From a checkpoint of a small class-conditioned image flow-matching model.
Training: muon at rate 0.0018, 4200 steps, batches of 256.
Rows from expert 11 of block 8, named by matrix and row number. Rows with one number belong to one neuron. Each number is 128 + 32 x the weight over its row's rms, rounded and kept within 0 to 255. All counts start at 0. Numbers have three digits each. After the name is the row's rms in percent of the matrix's.
# up: expert up (model.blocks.8.mlp.up, 16x160x160), inputs 0-159
# down: expert down (model.blocks.8.mlp.down, 16x160x160, transposed), outputs 0-159
up.70 093:166076112141122130073153174167134128087115128086144119152174213145120104148149152080102109100155111135154136122073082104133120088147081167119163088089127151139130100140127200087158163125066184129069180154139130139084113134102091099163124161065122185109105084184133095136154094180160124082100161124053160076132176102139133154128179129110102146155100094146157109189086117140159110155138098114138108164129164138098160152158134120097108171164155134057093117167113091137146069133144166
up.71 102:044081062185080109121148131118115107135129143128117066028049127093158112130098116149157125138151148121121109141147076156133161123114136177132131073102106138131192147111118107123117066070088087143128090136128121104099137165146139127089171116162126158096157122127136148118127128220114114103142124127154109127111140143173159156095147132100148083105089110153113145112113097101155174143121169107137089120105117142159124126175130251183102066153166133122164067124193145153138180103141128
up.72 107:060154176127091097149129122127135156118131120076107159112144129132079150050135147154114107169091113166102164105063139128165138142100122109061100132176130079127086182107131138129157118122105118122111088093066117139176145145165147031134103168127133168130114106168097083133110076104180067025078132168145101096133137133145153093116123152088147121123122105149131137105141105128148139135135133086160104089041121168114130075158063146200110183137121110101116059145112130081125124100119120
up.73 101:128121107123088102139125133110137224128144128196139122093131145140133115181163125161163172171134135150124125115148170105157086092189125104073141088106116151118128109167123113044104090198150124084089205090068130128120138197138157147133172131092124125106119119145059147108107142146123168192150137119138176125147101090139110138118135126151117148114146123140127115054170126107159113194092194138161153073087050090139125135115164165125113100128119101149156071119215134103170158101148144
up.74 101:121078110163083160102146138110098108152143128122065120129132142072043118131118142134196138114117157112134140117093141129157211138190163132083130096154097092130161122109176166136108059078101077084116136003143128165050135098121071170158173113139139137198173111112100115160131124128179138183137155142120140109100133098122057145141157155137129128096135154202137102167120109134139101113105144204127108100105112158128138141094169127128157125101127120131127195128094140125176146117144123
up.75 078:115102141144102176101122204165109122128117126109121187128129136100051153160122114136098146086140130104083081143135082140139098050045119110160120119130157078124138141118182075205123138120137104170173125103118185128097171132120139106106205098148138148126151147151131123150133146186074127042131141114186153139121125081106121162142126149144151138142153155119138202131067090136151056188101166134183143083124108121188079120114146198094100135090126115148119124080098121097133129091139142
up.76 125:179146110139141144160130107163147118113085133083062105176188074100071100119118156137104098133096166179142159162116135110146116103105151111138143132141105167123123140113111145121197163095116138149129144178140101136136157157122124132161077173186086047125229124145048120122104124132101121150163110138145076105100171197123148067151185158100184089187130147144097085138139121124155144100103125120218127124136134170110136175099091143118127162140057128137116209118155156127131138145150163
up.77 101:191101116110148144082152115100127117181152174139146108120091108120112161099181193142151108106182061123086108181116156136130131123116137132065170154035103100108132134128083097116159190144161125128103215227164129111155084128109063135123165159106148140129137186117150150123143120124168114119069109045078118139120170131186118172089131155096128154146137127145177144166091132101084146113113114121125158174121113122183112186097130141129182154116114122124144105179104139107126103134173167
up.78 086:196126195128153087103130147170175171018123065163139092164164103135112129119112105146125150117102082114197131112146108099235120095124098131130128114087143144133143129127124113102162091057088146084132126115247170152090103108110120120078125165141110139148126124130129140142125136122133084071163126133102080119129063121135141138132062099129129111122072107177180107141151128070150131110123181124105180106135124068158096086116105128109152167148188137158129127145128132125105134105138168
down.70 103:117132135100131115147154049081153136165129100126119140134130101104073162132133141072193107146129128128136136086145146141111111159040146121133107117134178140128129160128190103133141122127177128101211138124112128153107068129116137159169141064197130126188156142203109108163117135084122133121192152144165125141126141146129122099114161122068124111129177147137091085084090131091120130114086126094127094080154086115066122084076121178114123143091129132094223087113177130045151179090108100
down.71 085:143222157137091133168095135112149108093167102166095130166142138154135124090106122091113116151104072167089147169105166101114116106150136096120146136133152123141090128134213129184172159096130218116181111143210150129163107106065181089103119139164141136118135122157141108129176140102138142141171060147152124175099138184101049090141115044137089155168119159086133107156154156145139161119145119119130172126141140106183113122111119064133118164096123160073125132080075100136160152161118167
down.72 110:100125113168135107129134134140109185119152135111156108127163145059165030203136096157141119096186132120112082169128157141205153115132180162102082160065174129109120075126110133118107092119125189118162123118174129091128095134097180141130204111160111133194152116186082130146112117126069098168121081089114143172134177163132132126126164096109128101129103134107112122129167087167183171131122131117084187102127126135093204150103158109078146077134126153157103168159137164166166124109157156
down.73 100:124128098134180141155136101169144077123093155132042143177076124134159212099117156156124136148072131140182150139169139129116135146130089165124088151156126095130127165119068117138158191039094163144147105169186114186200189111133060128115150148147150180126132149095171189124103124129157123124131172130142025132100110174146175150175125104125138105127129124109166118124219161103118128110158070123153105130122128133161118106124104112132133134117152131108160147076144095168125098162091125
down.74 110:126095123158156177105120040108088169089149058132117141143127143101114132130086135136131136078144087122129160150175004151107112148124113163113129054197143095155124133132149080084128152136126108108105153122099171135109209153110126157129105109067128131186109167148171176141168105169167152126124099097128179139183062161149167135089185122124125106102104166164160148098156168109126118124069129166174123134093173167117113094115197090115110172131094140130134121158135129116115106127161170
down.75 093:094124099125147111118124105146133134123138103112122127128070093126114135155106121160178133127118158113091119116141108138175150117117162124138133103174109147109121127107137111152162158114132149099144114132143087124162067134097165133074077140113092153128139118000090165079093122040141153141108157227126133135134163122129108162149165055172149138150084122148043110158137138183086199129143088128158092116106114128064159109131179146149113128127105152092133130186126062108170180195171071
down.76 124:094133132135127073109087203106149148167099162138181180101132140120207128061158094125057156078170134078154073111133065116094122150128132119145134136066230101127201113132131147189093103093139182145137122113129163140127178124132142120116142095074157163129100164155137129098127145129095164071108113138106174145128059091115117165098099116173112168088100123153117119126139105156127121147097094130112140109098138117157105069125152115121164061054145113132179128150105059140131109128102133
down.77 097:128201114145104088175138119148120127092115137221072170127107109142137112128115171102105152122139147128131137127124161148143137116123106120133138082143109248132084126137156195107131087146171091120149138010170168125114143158124139111136073099157128113161079115140131139061135127147156161141135174114096134128147073159039133150132143101095129125175127164076128109119176161147132123072166144153127100066138116144103152088171140107117047179157142170143148139117137162136060137118115135
down.78 104:148139114159123118119075089124084116127101205070104116094139129073117122138208161144126119083204129141068122105104146128130107152173129080117147155167076089174135119099088089119105194103142133141052072173098101093131117157140126113081142119104092179126138143122108127087130157102140107137131149208140108131128207136135124147125106129113070155066140156091111135180088128145083147166090112108128165096122134188114092129127189165122108166100124089077125151120198154153126119095129057