config = dict(
    train_examples=123503,
    conditioning='class',
    drop_path=0.05,
    expert_mlp_ratio=1,
    layers=14,
    width=160,
    adamw_weight_decay_other_params=0.01,
)
Rows from block 9 of a small class-conditioned image flow-matching model, named by matrix and row number. Rows with one number within an expert belong to one neuron, the router's apart. Each number is 500 + 40 x the weight over its row's rms, rounded and kept within 0 to 999. All counts start at 0. Numbers have three digits each.
After each expert's rows are labels from the 100 images, of 14848 (inputs lightly noised), where the router gives the expert most weight on average: "patch colour" is the nearest of a few named colours to the mean colour under the peak. Only what is clearly more common there than usual is listed. The data: crops of objects in photos (Visual Genome). In brackets: how many of the 100.
# router: router (model.blocks.9.mlp.router.weight, 16x160, trained with AdamW), inputs 0-159
# up: expert up (model.blocks.9.mlp.up, 16x160x160), inputs 0-159
# down: expert down (model.blocks.9.mlp.down, 16x160x160, transposed), outputs 0-159

# expert 6
router.6:470459494466469467447429470455426544505457481466561482560477495500502453479463512477472494447450555529473473505400563514531509542478447483606458506464479528498459492554532469448521533465525477497494500536491487412559464487479515584464502543512529567521490508439526508514557514486496556494580477560521435436486482470432524478442547459483525572455470462476485458539532547501546537513476471443512542537498485497504451450588462492541541517497555547506524461530494541489580440498501605
up.0:495460498472523568550450543506436503501548501575478488458541594492474440497503458510502510499491474520502371458508476481452530481479511486519417478460511547539472474493498466506486453533473502598481480542485483436487553496507540493453443567642578573411486540460480502502522460462495453508479512551514491429538494557490567448493474503496419489533487500551493460576487564519525517506440511583484499439545541464510490539453469487470557480503493487495530556509501487549484492500559500
down.0:537455494502452497537555517486522512471514475478567433385440498466493562574569498444495470516515376477519529550512448512524532490555479418511509510499460492466496498474520531474541551477487489472461487522529577510507544551510448467533503494436378504516501481537515489506477525494503576448518509496512473563482520482473505470534478517586574427507555580486526471496484441482490387466555505404428492522507494510455481469522545511502499498551500515492471538453432532450497471541464501
up.1:418516491478408493522411606517509522472569510553553485457513499490518519529495532531524507490499449509546493499574547477592520512506446499507499487551503562468513532524451538474458538489496452561476518575450521527577527501492503468528473480509475527488508481492521463465480460518483397451488496483525505408565463487587452510460492544493514491441535554529526470536542470511526461521522414514473520545476509501561529535484453418537494493483574494585511486559499581573472545532529569
down.1:507530484505576434577514503446462503530508527459498525488508510509514473465493482486439492542432528461475426545454466547379503495559561531526481531443413448506525465538524510547492469567526517507508557441557485493506525515519506566504494521531499558505511543473495482514482474479477499558467482507495483546447486506483504401505576466415491435540497439496423506397473505478440507499524566499513540439502515520487491421455444585519542568545496518490486456482551404455461504520495473
patch colour: orange (32)

# expert 13
router.13:494541491438524481505484471542561514534512505510441512476486460533474439499498519472531527480433548527493541532493558490537446518509575486485541513450470463501493546488439519478448495474431537526530535480520520547442525534457498456525436459556519475487379465532504494440457518451518399503462496427451479507485390494564478475569378545442514507509563487535422526518508530516468488509553445535523465444516539457566514436503531478513509438491468463431514505450460470504500517555563520
up.0:500435578522520467509530492550424523537510502480452468499517487514560474479547458534507534437498464496511498418508483495503529508532541476493435485488528549486524442461397490476513527539443455527491504504463506530428460454522559530582546548492511422520525519478513506546540483538475570512617518555522508481476503539547515576558479502542500499457494525468467522516461513511450384470546506557553402469565510539439441434484432516485539446499462501511502516512484591484482501544478553
down.0:490514481529485546497514545427493440516453432472508493427564595431487472516505537466563497500595504510526520425462504530409502484541536514503552516452441504445446407504467486497548429414471503442538482500494547493546532512479538516454410517491521566529454549513475503505505472503476509469493495464558579508520535510443520513468520463488524489501469466496489458407522514516559520493564500485558438552539431526478523439500561509517472548591480434508491480458546493559480519506481547
up.1:446442494511495455537454603485536482563434570497450485538523408576515496534537520431519502519504498568446540550517564478513512528514493490477459470481496495486497482503465508455517549475583551501550405522496569513451509499485521473553463514496537550439555544458498519511472520561518541500569555496583507521490502543533539545431511500557556514551469525499539502500549424484478459470416526497436454422484509464501444508547459510495505491425413536561477485486516516546469491453492530
down.1:512538517507474501430525455413445443438501490518566465445493514481540501473494534507540473516576527525459463489461520618508498487573459507519444439480504492526477518510532557473569531499586501629550546541495448530627444518451503502459468518488449508538499518501536456508477455519519490576481551502525513481569519463458489513488588537503490485543547499476501528479411568477497496457455476505542468540502553505475482527508484474483527451540477506487470510510521455535463472482495378
patch colour: white (55); pink (34)

# expert 2
router.2:469501459499469522528509487490495493475465478524449440560570487460450529465559517481390466483456487565581563548493455442486505487492489465479456428537461509453532542475460479488549543544492532453518518514596502567531497448512485478482529558425507503497511474548502457502502551560574538478517502439492490485511550571516466525541474569516484493477512601483450568441488432459453525537510522586464499500525526432465553492564497472497474518469506524577472497479441538502467449459431443
up.0:430548486475519541501426455490543489533511498540528420530472464392504445441492509540404475491448472528495500485480499532516518538512499415498506476470493459464538460455490541478489432521503532446561526482474493509521473562515547500481558518504455486496515503498463467495491566566489552512533503450550503489535522544510505544523576484484530493491509499598541522467458398517458509461518483497564537591468478488479478500475470491555430493452605510511468473557550485431517553445509371
down.0:466442520466467537465555478452388521493520497501482520508525512498504499511556514517473502449501525448524469467486528481525509505554501566497484450518495549552455549474487514500504553474498494490520412477466458505532420454457497513535521568540477576580438486527509519520534444517560463536485459543567588511507522507496442490486459574490490478521530511511513541480565488501449459513561591481416485446419479619530516509596470468504400508540496474482515552553500502557507523505474428
up.1:506605506565553561486496491501487532472529547449565480532563537481514534500452561481513484500418511499507553440530495556459543417492538538536467543583514505493513452535504557533475483560496501576445483480508503573561511465510574519505539507550501445500503514514519503556494478414534494447519444511452509502506523469497502493454507502508514559565583495484453555496442518433477446431594524403496543558507471448493523559451474505485546587516494450499488527448452502465538499492493487
down.1:434476460399513483494573446550489482471469490538490466547543481521472537523539498417524518525516502487527498591522486496526472520512438456530514479497551487492481412501587489539473467430552527471469530507536487544431464486496526470552515485459459500550511514463458463485572512451529496462466580491538532512516484477514552481530461477546524496496530549567454480495411493466450486533420539523428576511536444512529522515492581444522522481540518451526568492461448468508508408434511594
patch colour: pink (35)

# expert 11
router.11:498477447546481479499578494449534548423497481475436554507474593554457518502498478465528412554527513528486555524545540461455485504527562541579537494546445503506493536519521529553489491545451451478458550508508477514530560517543484500421511493483504485505514516547434512452521517544473430503402458441517548533508490536490510426455481536480433450523523456437512516498549429446448573472543579545470490476532501514521507459524416526504415540533489428524473488459521448518503512477485433
up.0:511560364480432477497475516537505562494511437482512473488487520479590506467574461554504584481515436560465489458504477538478473415516519418534504495536416523456495496509504452526503493506504469508463517551379530505451526535501514506538516508499476637467516470439453489473541496490540422500496507511485529447470463509519482491518517542495440473503471567489450500474516474503489487478469495509497494546572373534537532543480452435513452556519537499463494448503488467501463515526522558
down.0:573473439504543500554461564453568379512518524503422514508500472474487493523421477428498494474473513501587562546439522459519499497570558580480536514490499536367585498521536390533533440536467530456503456469530521460499504545550543523483496514495505473499534562497541537491573502478546536496470513515567531491464506544544572490500479482496536524500502501562512475451510519519496471446556470546428506468517504477601517557494503469521506517493533517480501523491451501425497482505470521
up.1:533516516557601442451567475534550508400499520527534457477477532467536485507543525574533499529518528498515487455505476483489530534480407561542511490477471560448566497498491531500516564455493455475527461472491574509520502425486479468498510505487459470395554478532500467453498475498485494505534483463490534428521547519435525589479512491490548492498460442469551480470451505476526463557377497526508509511580406475463552499524538490505553512547503471511580443468482500539596523548508491
down.1:511545570446468535560465502521495512564548525507508504477526469489550495436531492474542428542444581512533431519482530514422481471480591459440436576491488538543516575481480541497499522609505406476472508565489505432466478473523498544542535419590560500559457468433533501536529517495508501488549504535500458520427502413550507464500507480507494504486494501499510490502490525528522552468466489497469444517459585479554560537441523539516507507543458466580452487526547503517550542510496494
patch colour: black (59)

# expert 0
router.0:471532517565450489478496541551479528516459550491564519462479388473505595510515463534502471482508477436464496443459444603484452499476503520438516477464508562525454541567466541443409446558530501491562535506439465439540456501461518513540506456550459481534524548466509492497512532474485428516502510565561548553517504495511531478490463460528541508488452490575519469470603516472506545459458459414575526454441489550417536523472507486479506542532513490531469475517517493525485542508550538
up.0:465509506419481492476497547499491514483522545538516459476491557492497488509495471543470501537570467502471399442521516453489544493527503449500408499496475445472594529535535574503495525475493397488537459496516462444505517515521533532499578476555425514503555612500427467524510493565496548445552485554477491534502465489508528494445532434415490486569457476467539451506508462390456487528496504470459525475567556505409501465495479450546513517497516544459486457534444547459548476514506531
down.0:575427486529547485496455460462452486505450502447508465493471494539467444503449528507538561456539529501558557484493475578481485469490471548524542559528460508507441445492516485511511444511554526474487578595430491614528494493505466478461507574445517498496482456534475558423488557437521455512441480488538353455466512521479486506537492503513505510468495531541487565500473499534463554487505539558493502474467480526547462504478517517414440529485536397472499524470544473507502417474505488
up.1:515451510500512494509506522461557487592558434492501451499474388494484535452547453510482488496491435447469473529539503520494498472498507436499573506559432519490517477386547520437411548533497526483441551504530527569517543436500487534496541442520516484499560505495500467509515556585545426503556517490508464504463503505591475517528466527461498497590542492473503569591488486481494588472474554517463427462448493550587528505482532500473457536516473465453493478478539462499515468460500486
down.1:482458462504429513486525482564485530444435514583477516530495502515545439494454504488535565504519509523526467496510440529451520503506413505498463488521484496555439514541524553576508572477479495476535422474481473453546439502430477541499518600462449510475435475503501591522386546512448483481457475494502514437514449629500501476528449557491526427496515442511495549508550502507498454473487459482494491516536540481417486513500431549510497512463515511510450557542479495504509499543571419
patch colour: brown (69)

# expert 7
router.7:471482506496510454490507519439479524511532516466546549443504518485389571536463508531463480510491546469455494465545561545487485477534496535561463494501476575531474506520541471519511501460543447460455520459525495487499539452512435494412527526498442472464500572526478475529440448466443462522469526517571527541529482480474474512444506457542470425473515454476493457555523539436550522491412603461544529547500437560535510578476463525559507551573426481528562546543492522584505480458459483
up.0:510543516516452444507557530522515500503498458441502502501500495563525516477483475518499464432471559486497496455474494457439478562501545538459443546478496512478504494508466493541495495521497529430514463465555501495492499507449489468518519489516558511524473548594559476481545466448551530495426573503449506504566488531405579531475552495550521537410483521519482402477457456525499547468540577474504517482495558479499440460500352538489512560465549512497479571492464430514551532500522393
down.0:502544493505489494438446437530497456494473508494483509447502490451493516528558548445577502500515515542491580555492532501558518433512502423581516460473495510435484407559472522549507511514573501514498492493463513490530451566494472500411452480484529470476462562452465533506505560532478435436513455588509470510474493405576494504521479442464518509554471487444508591555520504464557460502441445487498457481501499478511512523419514524480476484538482565552551520546476496439516455499451598
up.1:479532524488395510551486469502538464520509501467505471392555493549455496567515579501524511470477516545428485475547563556435509558449472505492485551514483495526489506471488552447513443449530521502510568545513453503513518471554573498446494547505443469453502518453534527507560504480492495472499562528519519452553467498461495527479466431406530470467586448446444519502476521542456509466534509531585433545496498511452539475495551554582495499612493466485442525574492545467484516497492468
down.1:502488495511539516483494475505461522491500477466514568490411454510500510497501474474468467506492455471510581620445504522539493485482520446546464524463475503499493461456475370511481479510600492576571441434593506466511473449479493551504546473525568613395483450570497497495513504434554545539552473407499482527470495491465405520550483496497499499515490428430508454486456495507522540518504499498482489525486524564506505570482490490548517561506462518532507442449517483524468498492496505
patch colour: black (91)

# expert 1
router.1:449444499543463521457492468463464468568528465521563488557563516443489505522485537461498512564466466423564445486463516454491479539490419511549463509566528472460496430526479409526605496463475454505490536513471528422508446559559447497488489525430536546526539523505491514545525474532445511528564530505517497481511536522441469558457528480452520506423446437430487467519517575540544527445528556536482497527479460523504532532529486508506500493452445587535509507559556500543540538492426477
up.0:541479430470425493488515339574498484476430451508466585581468544500468492458540474492544505499556544567497506441511504478514420477492482494606582523482547472462538485536464515493465570396441496452500457509483494455520498404455510531489486526500536572535489549499520526499501490505525499434518490500440517499464525437451514495474507487505540450461485516492560491528448472498514499479508451469494532533504497529533475508507498516514478429501466510409544510581496529454491440484447491
down.0:481449449458475513502473552500504490542505500456540526507476537537464468521574493505483495467475547536499405534531467479526488484407511510468495466497522486448488484554460501543546546430473533478483587496567496498485493530543572525402539550491497536445513486451524451542523469607534495579594488488523429495415412468476567537504522487514464529466559452500501423523496476562503479510504568541461548462467536517541500486536535514468457550501501470502624428527464517491515487517501487
up.1:501442492482504505420476531470471500560486533388535501489508562461575476567494464499461513494486507467604409550495500477493485467513540460581538499540498479473532470527532475566531502532479585435499500531520510488503502538524533494506538515444432569452520466490446572520485557496468512439477507414507592464513534503515501567460523469489538491512577460448480481445495566496506495501448549488500487472551449479520524468397555527560498527469495533510459453549496545561547453530498564
down.1:487551534466455489511543493475507557480478430498483546487483413531429481427494507513384518480522440462394505525564536475508548493497492566517435510496504485526515527521537429471552489502446348493433484484512499570576475504570469530502468515548560460473548611510507503502494492532451489554500503536535486504490510441389506503527499512514461551483506451487475516485543504482535479507512540529495500489480500517510532468509511531400435549565495527502512429488482530481466559508489465
patch colour: cyan (31)

# expert 12
router.12:497495532453492506535569488472492479494586497538493472520482517491502468482519498431510435566445497442466517433530495520497564545566498514508494508495576458523587465483418518517477515474446513469564454486578422504453518486441477468436505515402513470522458485461475569478491495498443513528512470420433462466471479525565413467454492477459489531474418531511548495532427492538488517499580547572479439486486531488490564478506545590461450463498540453517470529554490525498525539450487534
up.0:521436506498481499549510428527491496440508511529509423518488416520482496567445601557543458503551497523426503475396502504492520525526563515525496464546409444587600493482496498487483518509586528502560506474454528490485583505462537512602504508499536476509485499503441521571564504514406497488491442522574475540465488405451500467500569529542486492515448473479526481515533538513490492496501534489510453468410487452461551537530475527531522485558517508474520515538455466489491535521508529
down.0:501505514505453501496497549470510478540522497510524564438503537497505509476492438544536546493437521441521498489552487586537511501482449508496491494520489519507510517516578544498553488527515501515507486468442480560528483461625422507496496504514524531498455496464535419436434559513483539517583530512503590485489494511476600503573505387531540553416444506465479536525451501517436473472468480484528524547506503538489437448433483466406544544499452496417562470506544560559466493484477508
up.1:433451544498553505509559539466463513463542486510562491572474525475541559512499476419466512524498523515504483486492508527460452513468477458486502527537510532540472489389556475556464463512524577487514505501571479485544560526556501563493521465454528501507413466590472483482431546548484457520538452499472408512481525505516445515510464536495463495587551550458558536464493430415470516505532476457546489407487505464515525438558467490483453568465546557403508549517532490489506484457508491
down.1:540500482546552458505455519417480525464469583515492487424492467537534495546499492527494544398460514519511430502577515516498567565537525440532500496484457572428496533498531534548475520457462526471566431497486493496521504505509506526401478527463417497514537467470499486486467415452456447444503439540517471493461550498519485526489474452527475538530513446474533551473471482541500488479541526503576479458488437498534483478499460521490492545429509501372528503417534552462428473577512482
patch colour: cyan (36)

# expert 10
router.10:501500561507505485512474499477521465465491547547465489529471449492535530444508554549493504398517545515460529486473434522482520531485504509456496478517532461503517556466480547374578498541503526526572448520477455529488468515490494569534442499561515606534510465527501481579465496523521570462463480558512535531560433522488517540467480420503526536436512588512450474489471454476517497545491449581490523495473557429448437482478463450448516497476570488462428492452520488487486516456569575
up.0:477478522483445469557394544577487564493485493532490575449458463510525520520471515473535474465497548466528563414534387533460502508524495490492466510502427481524509434466542486440477500529487453434498543494486513516513508479501539505499488409510526565487517456442525458496497486485487463526463458464514540503425561594491527455485446476538441542450509521500498502506519513499481595548507534448480431533477503405431520498468562533395474498480534524545489493531560550460558446500495531
down.0:482571405550483506418580526442577583461557464472487490562533497519454571438562534521556501518519512475504447496503513523498501447565490521454487553499511501471531525495487488531494567521526442555475505514445514456448451525568475552497497533513534465511427507511492460526518455480447570531468550534505509524497454489497528497590521499471484465424537467507488534443431416513468504494533442463504578497470522594535434459440440466532560479528483484533524478465485563517499552490531500
up.1:530436476545517433475407526543517526465503490518528525494519503518454512447455504483485588570522525505449500468460486527480542509441551508490474475540492500508476502466503429466504529546518568485500424469557495450506556564453469517544539557470521490529515545440406480487545463444493584491452495517494430421464446485452427519473436493428557511541505455424497547531476499497478512534421558503515594470486525509524537528566504527505497504547465487489414470548447520537453433515515544
down.1:505571587521504476500532532451535543470580487494508416552496472567557534464511486514538465429492501551486500547497542519486516500506448509517551524616529490469519501504486510555519543462463530488514521538472445494490468455500494395437440475463522540480492526522477523464474530569534452609528453558510555508533501484480535528489506493475434547516509542502548492442459473497521492582595502458459488544488422500427473464466551496512489434521550461471487417490538420497473545495436502
patch colour: pink (39); white (36)

# expert 15
router.15:497491418565455523498460480511482446526541509491554555548504427516462508499485509463549489499437491493516500443503550506501536503508526486517485562437501472425460557486431520468506490456462513540524454441541477525448409509432472566567461552475549466483468482463540567522516488430565490539511555538517500554498483485540592524459509490484460549480475500496490409476556501564527450432532542502509484483448533551546472507557482452500453468543453522624427441512507481481552549487520500
up.0:448396463504537514538503481523474460546492498540488576569387492549488518499504523505474470543472520491432434479508456499442487551555490462528449508529535501552500529518538487492508541510501517490456401535515504430546483483528450571469537496438461496478443503491591468508502532482589514537454532489475505529545454518502522448498499502493541515447500538543527493533483458487468519527548500464609511572470483502513540508450508473477428488497433473567491563490498414499517416414586489
down.0:549474581438428500467490554479520478509476484563548529486522517368518498453428498493496508469440502544609466551528525514556493464402547465527613497509457558472500465446431487510459494501516522507516533545463575480513470439396459473552512511520527487457548494478496446465536440504456488472515481500508543486514443486504466512553454508491469483520556455547544475483499533496508506521430509506470499482481529459455446452524487483572509545528524501498496457475497606528448550553491508
up.1:503499466532455481482485481505490513445500421467505504509543502524571469534535472534492425475575555504496502527499447512491487417573572453383475513543518459472551481398614388469438509532470507479528467517477504490440569512453506512491518520479512503520515535524526482448510510501503474504446456458457514556491466589509578502543462542553489554526555484503514515464499471586558507506529548500434538504472451492538471459500508596555462485537477504510480482530540513556435542529518501
down.1:541546490529513511483516489539533537498523579498538522506503486528443480468509496366443519594506508486551427543470567451551492461364538528543501507446466512565451498475509555496534483408527537420473471574536474521452484511466485461530464523489523476562512564505492512531477465400508538544581559531481547467503478525492493474491473500467504511487493487495550476498489512464450471499526524519516481484508529567379564471505557529446551525476487519489474520443460470464505504521569538
patch colour: white (38); cyan (37)

# expert 3
router.3:487506496470539482532433479486472515492479465473567520530513501508515532496529493548424453483539391508540475540483412520509440441483465488431523505483446549528539511507526495530523501546529463453439523533431465450562508478516466454517584463504446522507497542514504485523525455507561549451525489521471448451487491474481496554558477502592507481568506540519541515487481470467520486569440431469568564483480475403468530553452600494515554509530534427440530549528461445469500431513497430
up.0:532538530508499533489418496461494486468483487440528515472499385527381508515501524503503508460538541471557487529430453485501469486637507452487492451525481428466484491475493502470568540559506456508483508472415582521505483540427479512463466476501462515430448474489507518500532474485526475474532538493460405446419481466485450545501437500413485512488532567508514461438479560499659496539546469504492486502492489473540490484507500524518492449475506534525494480510521466515493519471517562
down.0:514543450574525497507468487443536511454482504524439464528527494583513468445511498417498549494454514483417501536498498464432434478429495484513505514520493489564500521545520479544512502530561552563489494457455495508473507494511531560501548535501520502509520577543492492488500507449494505522499518492476496499480474543503609499538503470505502456510506598520511578541377553568403493390499556483567455513519440547527531452535486503628526494515453486482572504507495498546531541475479487
up.1:496492484494458520496498463500526507524526392491504493502488540493493474568528494464477434618496479433396491524530515524579499510506599524531512506524524419590477482465447492447536485509405502498500566493496500545412534482497396488492471488448551533461551491460501448447595499516428558499500492497476532566506489488512479500488521457515490524494500589501556519490523532490510539477550439487500463480420483464487452500476517428517575494529476488483524610527451490504485487472502451
down.1:363534538526509539493469522481510476478493478535497534489475507461497482477537457513533450490532504541469442558486490526493585445465520468470500510406408549594492493496483440532568527600572481494490500518485529497497492451437584474488519478489464522522485480549541519505471447580477493495419535557488479492432412495525514447505544535512500498440466502483546452553490539510500476513435548537465508567486559504527543408515505554507529542491578457517430550468488524515499559481519504
patch colour: red (42); orange (28)

# expert 9
router.9:552449537521528524529453515483478467521456576497463495449515535506552507537466537520525516564503469459437454445483560471576545501476471495482494570504490528498513451530472473537475547454544485521516493439498517511437470484519524488467495525496524519425506592460482503481479457444418491576549459561524502512504586482461556419549564426503568549530430442527511443512502498536508463462494422457531503550476473575564464568508461541499551576453537512513515514536428552542499516539502547
up.0:474530429588488463532551490490559505512478455487580532428396500526404572514506456522498461530497480487530517465556485493533424494495468432468495581468495525480498504586511507579471455447477505461452514465475447495523463471516549419487483515577420506503490509482571492491519549480456430436499570466472465501478497498455528473482500528521405442561500485544572496492491573537560490508511520506549497484515496485485455485500504537498511493493492415498566443459496538440436498459462486
down.0:498472520469488504528515524455495559444515544463492564493466541562460433417482518458486504398499515526562561541436448551469512540551494503534500445499514463461470468531499447396477502412489514518520477522502509561572542458549496497485501503488521547531452498530483512572532518549523543518485495504471500488527428430526477607505483459475528472470497500457447504516479423551541432481501555512463505568417536453533512480523476465503478525566526461475439468504393505511501573494504576
up.1:521538437533528517430500514518479504520569498460539554476489546518442495537478497494472501518439461509483502432608511505508502483547525467543487543484480516550392482531487458454440454494506513458506504484530531553435496605433565574489505509508615533479486504570478486457535434521540502524486559463443488527468502492461500444481521497482470429469472553520540527471499470574488494527526543506504503491451493518491473528526590528464509441448461447541456549542493500488507519543357539
down.1:506494477482534468446474509440362536576499500494503534515589489487523479498487485479537486484474420451554518590449487553520482452504495471490523480490489507506556489475432486494560525409403423485503532480502501470514525484430482491537499560453448439511516488401494550502430492485485512511549465511561541440460523477474481511496524518573426617476497470541438509525502504496534501407556459564525526550454553531551476500499505504502493476511499544489496456542480521464507500517560547
patch colour: cyan (34)

# expert 4
router.4:538473531498437477459505515541478564507568544442508543527577505531541541503508467472518532530512564487533437501455486513394464487509559550493566505491565480543503461494485466582501490556441467445450441515438585509553539512520518537547512466514446505549527506488486472448465457509474445470440486479494490518464424447507530535514440544545474444501527464562543411512477531522469525499425551409499519507540510515513498542431463512529506545586465514469545507573586489499490476548493485
up.0:566404536543540476609513500451388532489565466549530486551517533467496547537495504531465508470506461605482490548559575475494488500501516555472474533523435540556458507475477581520486463439513461482500449537533489547511499453470501475498588473463485512453455470471483509466497463441471483425534506505541432529460476541548506477518498450428497541490503547537491575430486510507458492488504525498447504539465506475557520556558536381466489503543530536532515506544535422494495499508486512
down.0:482500524479419493445566456485546441501483499391503560493536494566466535478558546504560485524500506423559536493426541565482473473502486521503498453473469444518493471500422521481501511611564513472392503509496441505518561497499519500501500411487574525500512461548501520470425416527485565517471447500516510499546475549451537506594535500464546499525523509494552544466506517542475507501459499503496504455495525512567472475508457556468497463490511494490445513504425518444455494589559437
up.1:460553508478479454408513524474523473449485495462540453566525410536530506543556485487436492516488547502522516460487509509522473495484461452500480426424498484511511488488453498489495547473513467479512508513406549464509455535438519468492466498474473500549492503462512571528493624510460458505587490531627459497445509435474505506491531515527544506382413612570517501461526500590505496506490457505469478493511500453522490468517444466544533576539497540515518479483536473516526489521433486
down.1:502453434497499514559524557563495506537497474503588470520490478439433504517478506503537553505510475446478411576503465501504477472502501505489549508516519514460451503487503540510468442485393490484475457520517476458531516433520482500561555404513527475437498559488453399574504465470461468500498524503396486492463488554494489514469470422395474451501555471401500473514495537453498546548489485436542499491508501472502583497481516472449452476453491472495555483505549413436509513492564487
patch colour: black (78)